config.yaml
model: "image classifier"
dataset: "stained colorectal tissue patches (NCT-CRC-HE-100K)"
train_examples: 45211
image_size: 40
crop_scale_min: 1
horizontal_flip: true
translate: 0.06
rotation_deg: 10
targets: ["tissue"]
num_classes: 9
arch: "vit"
norm: "layernorm"
norm_position: "res_post"
hidden_act: "star_relu"
mlp_ratio: 4
head_dim: 32
fused_qkv: false
bias: "all"
qk_norm: false
parallel_block: false
inner_norm: false
patch_size: [4, 4]
conv_stem: false
layers: 12
width: 320
positions: "sincos"
pooling: "mean"
loss: "cross_entropy"
init: "orthogonal"
optimizer: "adamw"
learning_rate: 0.0014
beta1: 0.9
beta2: 0.99
eps: 1e-08
gradient_centralization: true
max_steps: 9700
batch_size: 96
epochs: 20.6
lr_schedule: "cosine"
final_lr_fraction: 0
warmup_steps: 290
weight_decay: 0.4
Rows from block 5 of a small image classifier, named by matrix and row number. Rows with one number belong to one neuron. Each number is 128 + 32 x the weight over its row's rms, rounded and kept within 0 to 255. All counts start at 0.
After each neuron's rows are labels from the 100 images, of 14976, where the neuron reaches its highest value: "top examples" is what is common among them; "patch colour" is the nearest of a few named colours to the mean colour under the peak. Only what is clearly more common there than usual is listed. The data: stained colorectal tissue patches (NCT-CRC-HE-100K). In brackets: how many of the 100, against the usual share in percent.
# fc1: MLP up (model.blocks.5.mlp.fc1.weight, 1280x320), inputs 0-45
# fc2: MLP down (model.blocks.5.mlp.fc2.weight, 320x1280, transposed), outputs 0-45

fc1.348 [127 139 124 133 164 124 111 129 118  88  38 179 100  98 101 130 121 116 128 127  70 146  69 107 149 122  88  90 104 141 137 141 242 191 170 140 142 146 178 100 138 147 137 165 152 172]
fc2.348 [ 98  53  68  92 156 105 100 120 182 158 138 111 206 151 135 149 145 126 105 128 142 114 141 116 120 170 107 160 122 138 132 129  55 166  97 122 113 113  91 172 111  75 106 141 146 152]
top examples: tissue: mucus (40 vs 9)
patch colour: pink (100 vs 39.1)

fc1.365 [148 181 102 126  93 124 128 124 107  58 107 188 125  77 119 192 150 166 106 143 126 130  87 141  66  94 117 175 109 138 100 121 136 112 148 132 161 118 132 126 163 173 155 181 157  99]
fc2.365 [124 128  70  88 140 153  81 155 106 166 100  98 135 135 110 153 135 133 161 161 167 143  73 111 136  99  83 225 117  45 115 125  67 100  64 131 118 163 128 131 109 112 143 114 113  83]
top examples: tissue: mucus (36 vs 9)
patch colour: pink (93 vs 39.1)

fc1.9 [124 100 129 148 116 133 111 131 131 168 117 118 141 131  70 153 135  97 151 116 187 108  78 100 153  86  46 136 151 132 163 144  99 196 125 139 138 134  70  93 138 115 122 110 138 137]
fc2.9 [141 142  92 103 115 101 129 125 158 170 183 123 180 161 186 103 184 127  92 163  80  71 156  91  95 134 161  85 168 190 164 124 144 177 171 138  74 106 132 160 121 131 116  73 180 173]
top examples: tissue: smooth muscle (49 vs 13.3)
patch colour: pink (97 vs 39.1)

fc1.214 [109  99 115 142 146 120 128 147 104  66 114 145 143  99 123 159 134  85 143 115 140 122 115 135 171 104  52 101  98 147 112 137 151 186 149 148 203 149 135  99 152 150 145 136 140 132]
fc2.214 [101  77  81  87 126 106 123 137 179 165 149 141 221 161 143 140 172 141 102 139 121  71 156  96  71 151 145 117 160 166 140 120  71 168 124 129  87 101 114 153 122  81 110 135 161 175]
top examples: tissue: mucus (35 vs 9)
patch colour: pink (100 vs 39.1)

fc1.303 [ 65 100 150 139 174 183 139 185 126 131 119 106 121 161 109 133  89  92  96  74 156 138 168  70 156 224 179 150  86 106 100 104 107 127  80 102 106 155  94 182  74  92  84  96  82 104]
fc2.303 [157 124 200 153 104 116 188 140  76  77 145 195 119 131 162 146 124 128  99  93  81 123 152 126 130 135 161  91 150 185 124 125 207 142 183 110 150 122 108  76  99 131 162 142 130 119]
top examples: tissue: tumour epithelium (36 vs 14.9)
patch colour: pink (65 vs 39.1)

fc1.688 [106 102 121 126 139 138 132 148 148 199 107 118 143 140  59 200 121  54 132  81 166  77 115 112 132  72  73 140 159  68 155 134  81 160 127 152 144 217  91  90 155 123 118 122 108 138]
fc2.688 [118 102  83  86 125 114 144 134 179 167 170 142 191 145 172 113 172 133  94 136  98  90 156  99 108 162 152 116 185 170 153 134 159 190 160 180  67  90  91 152 129 103 113  97 173 165]
top examples: tissue: smooth muscle (51 vs 13.3)
patch colour: pink (81 vs 39.1)

fc1.48 [120 154 122 147 130 145 105 150 134 104 101 126  94  95 157 197 105 114  84  96 184  98 102 106 132 160 133 150  95 114  99 160 101 121 126 139 175 216 100 164 134 186 136 149 138  94]
fc2.48 [111  92 114 115 203 144 137 153 164  91 139  73 130 115 127 131 100 107 133  96 142 136 155  79 182 204 115 148 142 109 116  95 124 110  84 120  83 140 129 161 101  79 152 121 146 108]
top examples: tissue: mucus (48 vs 9)
patch colour: pink (93 vs 39.1)

fc1.270 [114  74 126 109 107 142 151 136 138 176 100 100 150 139  95 184 133  61 108  87 182 110 102 101 143  72 114 124 151 147 141 127  85 163  83  92 137 159  80 103 116  91  99 119 125 115]
fc2.270 [164 110 146 101 137  87 126 115 144 154 173 189 158  98 156 128 163 140 104 111  87  97 145 113  71 152 159 116 187 179 172 124 187 180 186 177 110  77 123 118 127 120 167 121 176 175]
top examples: tissue: smooth muscle (50 vs 13.3)
patch colour: pink (96 vs 39.1)

fc1.362 [133  82 173 125  83 118 197 116 126 171 138 108 152 151 148 211  94  93 131 105 183 112 165  94  97 132 200 132 169 169 148  79 127 133 125  69 116 158  81 117  95 104  92  90 128 114]
fc2.362 [147 112 116 100 114 118 149 115 179 114 167 115 146 126 165  98 141 154 140 131  89  84 146 140 124 127 144  98 150 176 151 103 147 158 177 194  80 108 173 112 153 125 135 150 160 139]
top examples: tissue: tumour epithelium (35 vs 14.9)
patch colour: grey (68 vs 21.7)

fc1.112 [135 111 136  87 128 109 131 142 109 143  69 154 109 101 143 255 128  83  64  82 167 102  98 119 128 109 146 135 133 145 131 146 178 171 161 140 157 174 106 133 126 142 163 157 153 144]
fc2.112 [125  96  39  88 158 112  97 107 182 131 126  94 188 134 111 128 153 114 161  98 137 116 104 129 175 174  97 171 159 103 141 148  74  95  99 140 113 118 146 154 196  89 157 122 154 130]
top examples: tissue: mucus (42 vs 9)
patch colour: pink (91 vs 39.1)

fc1.617 [ 75  94 124 170 117 135 118 137 104 164 100 123 141 119  77 125 111 158 134 160 192 144 103  96 145  65  53 154 132 131 148 136 112 201  97 111 158 142  78 125  90 111 102 137 115 104]
fc2.617 [133  86 138 102 110  97 147 134 164 149 163 148 164 161 172 140 149 127  79 132  90  79 179  81  86 158 183  93 200 177 163 106 155 220 159 138  99  98 105 138 119 113 131  93 167 156]
top examples: tissue: smooth muscle (45 vs 13.3)
patch colour: pink (100 vs 39.1)

fc1.7 [101  80 107 143 150 160 172 105 147 167 140 131 126 185 110  42 123 119 157 209 117  96 130 112 123  72 141  71 156 135 143  66  80 121 107 149  98 136 188 116 162  90  89  85 101 150]
fc2.7 [131 135 199 166  84 121 139 133 101 118 163 170 124 122 100 107 119 158  68 115 134 154 172  85  50 134 166  78 124 166 139 123 204 204 156  93 123 132  88 150 107 125 113 114  97 167]
top examples: tissue: smooth muscle (39 vs 13.3)
patch colour: pink (97 vs 39.1)

fc1.203 [ 91 109 109 169 175 156  79 138 126  89 105 100 131  85 108 102 131  98 123 144 208 145 118 118 132 146  40 133 105 111 120 148 122 191 101 145 185 171 123 116  94 147  89 139 141 112]
fc2.203 [111  80  83  81 152 124 118 153 163 146 145 140 214 157 140 127 161 158 122 152  98 109 171  96 108 162 144 139 140 164 147 103 118 199 141 134  93  77 112 165  99  81 111 129 166 149]
top examples: tissue: mucus (43 vs 9)
patch colour: pink (76 vs 39.1)

fc1.685 [ 87  82 139 165 137 140 138 155 104 177 103 102 137 116  74 169 100 114 112 160 197 127 112  74 130  81  96 157 120  98 134 109 137 216  94 117 129 181  93 124  74 100  84 119  82  91]
fc2.685 [134  90 128  97 102  89 142 114 143 168 177 171 182 152 179 128 181 132  66 117 102  96 175  76  80 159 179 113 190 172 173 134 167 211 174 150  91  89 109 147 118 109 139 112 165 161]
top examples: tissue: smooth muscle (47 vs 13.3)
patch colour: pink (100 vs 39.1)

fc1.256 [118  85 112 123 133 163 173 118 151 164 132 107 125 170  94  62 111 107 151 201 114  99 124 108 139  83 139  93 149 126 153  65  79 130 104 152 106 143 165 115 147  98  84 101  89 141]
fc2.256 [133 133 187 160  88 117 156 141  93 120 141 178 109 121 125 123 123 144  76 105 140 134 156  77  82 126 151  89 125 170 139 138 213 193 164  84 137 136  74 135 104 114 120 124 110 167]
top examples: tissue: smooth muscle (39 vs 13.3)
patch colour: pink (96 vs 39.1)

fc1.321 [ 85 100 129 164 158 139 157 162  87 150 101  74 146  92  86 178 106  90 129 122 183 112 114 110 162  64  65 143 124  94 121 145 111 172 131 143 131 164  90 105 135 127 111 122  91 108]
fc2.321 [119  81  94  95 134 108 156 143 135 171 148 150 181 169 189 128 170 108 118 146  96  84 151  71 104 116 164 100 189 186 139 123 124 186 146 166  89 110 139 129 134  94 125  72 171 143]
top examples: tissue: smooth muscle (47 vs 13.3)
patch colour: pink (98 vs 39.1)

fc1.663 [126 151 128 135  35 119 123 151 138 165  93 157  86 117 100 222 142 114 116 139 170 113  69 139  86  85 136 131  91 148 121 143 117 124 137 146 175 175 136  86 153 156 143 188 130 113]
fc2.663 [101 104  93  91 151 144 118 171 172 173 147 137 125 119 127  99 141 152 166 154 109 111  90 116 149 113 117 146 157 103 141  83  89 110 103 132  86 151 147 141 131 103 126  99 115 116]
top examples: tissue: mucus (43 vs 9)
patch colour: pink (94 vs 39.1)

fc1.375 [ 92  94 176 173 117 152 168 158  85 188  82 104  94 147  90 175  80  63 102 102 199 128 129  72 122  81 137 142 128 124 110 101  76 163  72 110 152 179 104 117 100 110  99 134  82 113]
fc2.375 [157  61 151 101 106 109 205 167 103 131 150 217 176 151 145 137 108 148  66  93  91 101 191 124  91 155 161 102 159 181 142 128 207 182 185 106 105 105  88  71  85 114 171 133 159 153]
top examples: tissue: tumour epithelium (39 vs 14.9)
patch colour: white (57 vs 25.4)

fc1.357 [ 84  97 132 157 150 141 117 142  96 136  90  96 140 127  76 145 108 146 158 168 178 133 109  91 173  80  52 171 139 110 143 157 104 185 109 122 145 168 122 110 100 112 107 116 108  96]
fc2.357 [ 92  76  75  88 139 125 122 140 160 169 170 120 206 184 141 113 140 140 101 160  96 102 170  86 106 150 134 103 183 143 168 113 114 186 131 147  69 104 125 149 109  87 107  70 146 153]
top examples: tissue: smooth muscle (44 vs 13.3)
patch colour: pink (100 vs 39.1)

fc1.517 [119  88 130 107 132 129 138 135 153 141 128  53 154 104 117 161 129  74 106  52 164  99 131 104 149 134  87 108 119 137 136 123 118 178 148 149 163 170 134 141 119 131 121 117 154 180]
fc2.517 [136 115  80  84 121 101  96 119 186 142 126 146 200 123 178 141 203 174 125 122 127  82 130 116  93 141 141 131 140 186 119 155 103 174 147 146 102 110 123 137 124 129 110 141 200 180]
top examples: tissue: tumour epithelium (36 vs 14.9); tissue: normal colon mucosa (28 vs 8.8)
patch colour: grey (82 vs 21.7)

fc1.274 [ 89  80 117 142 141 146 160 173 111 153 105  95 109 178 107 186  71  60  74 111 168 140 165  66 120 156 171 155 135 174 112  94  96 140  83 107 137 170 138 151 108  98  96 104  80  99]
fc2.274 [151  92 174 126 114 108 154 144 106 109 151 210 154 113 127 134 145 142  86  80 100 114 172 121  92 162 163 114 137 171 134 130 234 193 194 104 119 108  77  83  95 105 176 149 164 146]
top examples: tissue: tumour epithelium (36 vs 14.9); tissue: normal colon mucosa (28 vs 8.8)
patch colour: pink (84 vs 39.1)

fc1.712 [158 102 104 128 115  89 103 124 130 118  97  79 150 109 105 156 140  60 167 111 111 125  93 133 207 113  70  83 149 171 144 176 113 169 135 177 148 122 154 122 181 151 163  88 153 154]
fc2.712 [121 121  69  89 148 107  92 105 199 137 155 152 186 148 149 124 180 165 115 116 108  83 148 108  99 181 126 140 133 176 140 151  93 161 165 149 111  97 112 160 139 109 111 153 190 183]
top examples: tissue: tumour epithelium (38 vs 14.9)
patch colour: pink (68 vs 39.1)

fc1.463 [117  94 138 106 127 120 158 125 119 174 111  73 165 141 103 209 101  34 118  65 178 111 119 101 150  83  92 110 142 151 142 131  93 169 129 112 134 167  97 121 149 110 121 105 108 151]
fc2.463 [176 121 132  90 116  85 118 123 127 120 144 185 156 140 182 132 168 132  94 117  77  63 146  95  91 152 153  98 167 199 148 138 190 192 171 150 118  72 112  96 135 120 160 132 200 151]
top examples: tissue: smooth muscle (46 vs 13.3)
patch colour: pink (87 vs 39.1)

fc1.671 [ 97  79 128 160 136 141 129 150  96 160  81 126 146 130  61 136 115 119 143 121 178 103  97  97 139  79  48 155 127  86 135 120 124 190 100 132 138 146  77 107 117 101 115 136 102  99]
fc2.671 [140 120 122 108 118 107 146 145 151 162 155 154 147 165 186 126 175 111  83 147  81  81 144  83 106 131 172  82 186 182 137 139 120 187 153 138  91 116 129 129 132 124 120  77 170 139]
top examples: tissue: smooth muscle (47 vs 13.3)
patch colour: pink (100 vs 39.1)

fc1.54 [104 127 193 162 153 132 155 113 141  94 145 137 125  87 189 117 117 125 187 114 142 121 145 126  94 157 156 144 118 191  94 108 176  74 169 136 131  81 138  74 144 174  73 150 175 115]
fc2.54 [101  98 105 137 117 165 145 138 144 128 141  48 110 172 159 120  79 119 120 165 108 148 166 128 142 122 195 104 123 154 116  52  68 117  96 134  79 166 202 134  88 134  91 158  73  72]
top examples: tissue: tumour epithelium (45 vs 14.9)
patch colour: grey (71 vs 21.7)

fc1.561 [149 125 123 118 100 121 141  85 136 172 132 129 106 104 140 183 158 131 143 104 138  94  86 155 120  74 137 138 139 131 159 102 145 115 150 129 117 197 180 128 136 114 179 126 165 150]
fc2.561 [107 152 106 131 139 107 109 107 147 129 117 133 104 101 136 136 115 150 154 128 119 114  81 183 157 108  95 173 145  81 118 149  31  29  77 135 143 142 168 140 161 158 101 152 109 119]
top examples: tissue: mucus (44 vs 9)
patch colour: pink (98 vs 39.1)

fc1.393 [139 100 120 125 114 144 106 162  93  96  86 112  52 117 157 114 143 123 107 144 145 145 109  97 136 101 105 137  97 125  82  87 147 177 125 102 141 142 130 128  65 139  90 147 130  54]
fc2.393 [122  84  88  80 128  91 112 131 165 179 102 151 208 129 178 160 184 174 110 139 132  89 140 119  79 145 141 159 146 190 120 123  70 202 116 131 116 100 123 132 125 129 105 153 171 157]
top examples: tissue: smooth muscle (34 vs 13.3)
patch colour: pink (68 vs 39.1)

fc1.608 [166 165  72  76 138 100  91  87 102 181 141 134 131 104 152 146 149 167 154 162  98  99 121 193 124  79 135 163 156 146 136 152 164  97 149 170 150 160 167 139 163 136 167 168 169 164]
fc2.608 [121 174 107 118 148 114  86 112 132 132  95 118  93  92 107 146 120 133 142 126 152 118  57 177 183 100  97 194 123  52 108 161  28  13  60 147 141 155 158 126 156 156 116 176 100  99]
top examples: tissue: mucus (48 vs 9)
patch colour: pink (98 vs 39.1)

fc1.548 [ 75 122 113 144 145 155 119 134  92 132 121 154 137 144  95 104 125 188 142 168 162 159 168 103 152 139 131 160 124 111 113 171  93 219  52  87 161 189 132 146  83  92 101  92 132 110]
fc2.548 [ 94  80 124 133 117 125 160 169  98 123 136 146 155 164 133 107  90 135  56 116 118 123 226  90 120 179 170  94 130 195 128 107 188 191 171  97 133 108  79 127  67 124 143 103  96 169]
top examples: tissue: tumour epithelium (43 vs 14.9)
patch colour: white (74 vs 25.4)

fc1.406 [146 121 156  95  69  97 102 152 107 153 114 167 129 103 148 155 111 108  94 111 153 150 100 131 153  98 117 149 108 117 132 100 193 165 109 139 235 156 143 137 100 165 126 134 100 113]
fc2.406 [130  84  89  79 133  95  93 109 169 164 126 127 206 126 165 144 188 157 113 113 133 105 128 128  61 147 154 164 152 163 137 125  69 188 126 173  91 119 145 183 162 103 140 140 175 166]
top examples: tissue: mucus (34 vs 9); tissue: debris (28 vs 11.2)
patch colour: pink (78 vs 39.1)

fc1.394 [171 173 107 111  92  92 106  89 122  75 100 171 100 125 144 119 175 150 139 149 106 121  93 180  95  91 113 115 130 120 144 142 131  96 139 170 164  91 151 119 175 143 183 175 150 152]
fc2.394 [113 155  91 122 148 136  86 124 105 146  89 100  87 116 104 135 111 131 165 140 161 148  73 147 154 110  84 197 106  43 109 141  48  63  47 115 118 167 136 146 131 114 128 123 111  83]
top examples: tissue: mucus (45 vs 9)
patch colour: pink (94 vs 39.1)

fc1.211 [128 110 106 122 160 172 156 115 151 151 116 118 118 178  96  63 105 125 147 202 107  93 123 108 134  96 134  91 134 115 150  69  84 115  97 162 103 142 151 114 123  89  83 103 101 134]
fc2.211 [135 136 211 174  85 122 154 143 105 113 149 139 108 135 127 116 107 133  76 115 150 144 173  90  61 119 171  67 108 177 137 124 198 179 159 100 139 133  94 141 100 136 122 114 113 158]
top examples: tissue: smooth muscle (36 vs 13.3)
patch colour: pink (99 vs 39.1)

fc1.539 [180 171 118 113 115 113  72  88 103 114 117 135 103  95 142  90 142 166 182 181 122 132  86 181 105  80 107 148 158 119 123 166 127  91 123 166 166  88 166 135 172 146 145 188 156 157]
fc2.539 [111 152 121 125 154 139 100 102 116 151  90  84  81 120  86 139 105 105 169 139 141 117  83 157 178 113 115 179 131  31 113 136  32  40  38 136 145 185 161 123 140 146 124 151  98  92]
top examples: tissue: mucus (50 vs 9)
patch colour: pink (96 vs 39.1)

fc1.474 [181 179 124 115  84 105 123  95 105 128 118 157  87 110 131 152 151 168 137 174 129 106  82 180  69  41  81 140 145 119 131 140 112  91 143 150 175 119 158  90 198 153 163 184 139 149]
fc2.474 [118 172 102 104 136 149  79 137 113 154 102  96  81 118 112 127 144 136 163 152 144 113  63 153 146  70 107 179 123  38 111 132  50  42  47 142 126 181 157 138 137 128 134 120 110  95]
top examples: tissue: mucus (43 vs 9)
patch colour: pink (97 vs 39.1)

fc1.483 [120 132 102 141 122 102  87 115  85 118  79 134 116  83  97 127 147 163 137 155 184 134 111 110 132 133  80 173 147 141 132 165 143 192  91 136 186 136 117 134 127 135 122 157 168 117]
fc2.483 [ 94  70  95  87 136 124  89 145 182 151 161 137 215 173 139 115 147 164  96 145 109 121 157  74  95 165 161 136 159 147 148 111 110 205 111 114  84  96 100 151  81  77  93 103 146 149]
top examples: tissue: mucus (49 vs 9)
patch colour: pink (97 vs 39.1)

fc1.736 [183 165 116 106  99 109  85  76  97 136 126 131 100 103 131  81 157 166 167 168 104 136  90 182 107  60  94 118 168 136 142 149 136 103 139 160 168  70 171 124 183 140 161 175 134 171]
fc2.736 [129 167 119 127 144 124 115 103 111 163 102  94  72 113 101 134 105 126 168 160 144 106  74 167 160  94 125 173 133  58 113 148  29  44  44 140 135 176 181 137 142 161 113 149 105  97]
top examples: tissue: mucus (47 vs 9)
patch colour: pink (95 vs 39.1)

fc1.282 [160 150 132 120  70  85 111  99 113 164 144 150 113 119 149 150 155 182 150 145 123 123 107 155  83  56 133 137 138 148 147 163 137 125 157 139 151 119 148  93 133 143 161 134 171 162]
fc2.282 [162 166  84  94 128 103 109  70 103 139 107 110 108 112 128 137 129 135 167 162 122 124  59 186 119  94 103 160 158  64 127 106  57  36  79 156 111 160 176 147 161 121 174 129 117 115]
top examples: tissue: mucus (43 vs 9)
patch colour: pink (100 vs 39.1)

fc1.639 [ 62  91 139 145 164 177 152 188 132 141 137  94 135 161 102 166  95  67  74  76 148 132 160  65 106 186 167 174 140 132 116  99 131 139 106 106  91 160  87 194  88  87  90  73  99  99]
fc2.639 [167 144 215 152 103 114 170 118 109  94 138 193 113 118 159 141 142 125  90  89  94 101 144 138 103 142 185 118 137 182 123 134 206 149 193 136 147 121 125  85 112 144 177 149 153 128]
top examples: tissue: tumour epithelium (40 vs 14.9)
patch colour: pink (75 vs 39.1)

fc1.262 [105 121 120 145 135 136 176 109 123 166 110 160 143 176  68  61 140 170 167 164 131 150 158 124 136  68 153 113 125 113 136 123  93 191  43  79 145 139 143 101  98  98  93 117 126 121]
fc2.262 [ 99 110 159 154 114 111 158 127 139 150 184 137 169 165 115 105 109 130  77 125 128 139 220  82  65 157 148  79 131 205 167  98 157 218 161 105 110 101 113 148 115 135 106  78 110 201]
top examples: tissue: tumour epithelium (41 vs 14.9)
patch colour: pink (73 vs 39.1)

fc1.565 [153 141  83  55 106 113  99  98 103 194 138 127 117 116 136 159 165 152 146 121 151 108  72 177 138  55 133 121 146 134 162 129 159 114 164 164 123 192 180 150 148 120 168 135 169 168]
fc2.565 [134 160 128 110 137  95 117 109 132 162  72 128 125  87 143 162 151 139 150 131 119  99  38 201 148  95 126 209 129  93 117 158  18  63  85 160 145 131 165 102 155 156 111 159 135 109]
top examples: tissue: mucus (45 vs 9)
patch colour: pink (100 vs 39.1)

fc1.457 [ 94  79 120 182 128 131 135 136 103 163  83 100 149 122  71 135 116 112 143 113 178 125  81 104 146  70  47 141 141  86 135 152 140 200 116 130 116 158  83 120 117  91 115 122 121 108]
fc2.457 [100  94  83  95 129 133 176 154 143 196 163 138 187 174 172 117 175 125  90 162  93  70 157  77  86 135 170  93 170 187 139 103 113 164 169 146  83 101 136 138 126  90 123  78 176 154]
top examples: tissue: smooth muscle (47 vs 13.3)
patch colour: pink (98 vs 39.1)

fc1.317 [121 146 121 130 176 161  79 134 123  76 109 107 110  96 108 125 133  76 118 136 154 143 122 132 152 116  52 123 135 163 110 147 156 157 166 149 181 167 153 109 149 154 126 141 130 152]
fc2.317 [115  60  95  73 138 122 119 142 175 156 130 150 215 157 128 183 138 161 102 128  97 114 128 123  86 169 166 182 160 141 154  90 111 212 117 135  94  99 110 141 121 109 132 137 141 157]
top examples: tissue: mucus (47 vs 9)
patch colour: pink (100 vs 39.1)

fc1.471 [108  88  92 123 141 160 169 111 140 167 134 115 134 172  95  67 109 116 161 212 120 106 124 104 139  63 137  98 135 136 153  74  82 122  98 151  99 138 141 115 143  90  87 104 100 137]
fc2.471 [133 129 199 162  84 113 159 143  91 129 152 167 108 128 128 127 114 142  76 112 139 138 169  78  77 125 162  85 125 175 130 136 199 192 163  86 144 133  71 124  97 138 122 118 112 164]
top examples: tissue: smooth muscle (42 vs 13.3)
patch colour: pink (97 vs 39.1)

fc1.128 [138 155 125 132 117 131  82  73 107 116 129 118 123  98 132  34 157 158 176 170  91 131  90 166  93  89 119 115 159 154 166 119 164 110 165 135 151   8 171  95 197 125 145 151 129 168]
fc2.128 [ 99 158 122 152 139 142 138 121 118 162 110  89  82 116 102 131  98 129 154 155 153 118  79 152 150  78 150 162 140  83 122 114  14  55  62 139 124 170 205 138 150 166  74 129  96  95]
top examples: tissue: mucus (43 vs 9)
patch colour: pink (90 vs 39.1)

fc1.392 [131 101 114 114  71  91 108 108 138 183  89 142 111 113 100 154 155 145 136 144 158 122  83 166 141 101 109 144 140 124 156 153 164 146 128 159 165 148 118 124 114 125 158 155 162 141]
fc2.392 [139 119  89  67 126  99 135  96 123 188 119 125 179 139 122 151 170 132 178 164  94  95  72 168 110 118 136 163 196 109 156 127  67  90 107 156  90 122 154 143 161 106 138  95 124 145]
top examples: tissue: mucus (47 vs 9)
patch colour: pink (100 vs 39.1)

fc1.655 [141 109 111 134 147 110 142 145 158 147 128  94 122 102 150 202 124  86 127  71 161  98 137 139 175 169 135 139 134 119 126 148 152 150 117 157 142 169 129 151 116 126 168 126 194 108]
fc2.655 [104 108  65 102 170 133 142 121 190 124 126 119 180 106 147 117 154  95 148 130 108 117 110 130 153 160 142 140 115 129 131 145  90 102 161 170 120  97 175 153 135 128 130 141 154 147]
top examples: tissue: mucus (29 vs 9)
patch colour: grey (49 vs 21.7)

fc1.198 [118 109  87 140 123 148 119 153 105 175  69 110 104 125  89 136 134 108 123 153 199 155 108 113 163  57 122 167 107 119 108 139  52 190  45 107 176 172 125 115  61 124 109 138 120  78]
fc2.198 [ 96  63 129 119 145 103 140 156 141 163 179 170 188 169 130 127 123 146  75 128 124 107 188  72  71 171 151 130 180 165 179 104 116 192 149 143 101  84 146 149 119 106 117  82 138 168]
top examples: tissue: smooth muscle (44 vs 13.3)
patch colour: white (63 vs 25.4)

fc1.446 [181 157 114  90 114 104  75  80  86  92 113 142  85  90 155 104 135 173 145 175 106 134  98 187 123 119 106 144 130 132  99 165 123 104 135 181 175 103 160 145 148 156 158 174 164 132]
fc2.446 [114 141 101 131 150 142  88 103 110 133  96  83  88 108  90 135  98 109 168 132 158 138  73 157 194 134  96 191 130  36 108 133  29  10  37 134 153 170 144 151 145 128 115 147  97  89]
top examples: tissue: mucus (51 vs 9)
patch colour: pink (92 vs 39.1)

fc1.311 [ 86 127 138 178 108 137 160 129 131 184 144 104 105 113 106 172  78 112 107 132 184 122 135 111  26   0 123 191 156 124 134 138  63 134 128 129 121 182 134 145 140 118 116 113 108 113]
fc2.311 [ 99  73 106 129 108 131 187 132 169 182 162 133 183 141 127 132 136 157  81 137 118 146 151 101  91 157 156 113 141 177 158  86 178 222 168 122  95 108  80 171  95  81 123 109 154 169]
top examples: tissue: smooth muscle (60 vs 13.3)
patch colour: pink (87 vs 39.1)

fc1.188 [119 138 122 134 170 137 128 124 118 103  88 123 120 100 156 214 119  76 101  52 166 106 113 129 158 159 145 158  90 115  97 168 137 107 137 137 182 187 148 139 151 188 145 170 155  99]
fc2.188 [113  92 105 113 188 164 142 149 179  98 132  95 166 111 155 134 131 108 159 120 106 138 153 104 199 168 158 122 113 126 119 125  95  93 122 131 102 101 141 142 109 104 155 139 156 116]
top examples: tissue: mucus (40 vs 9)
patch colour: pink (96 vs 39.1)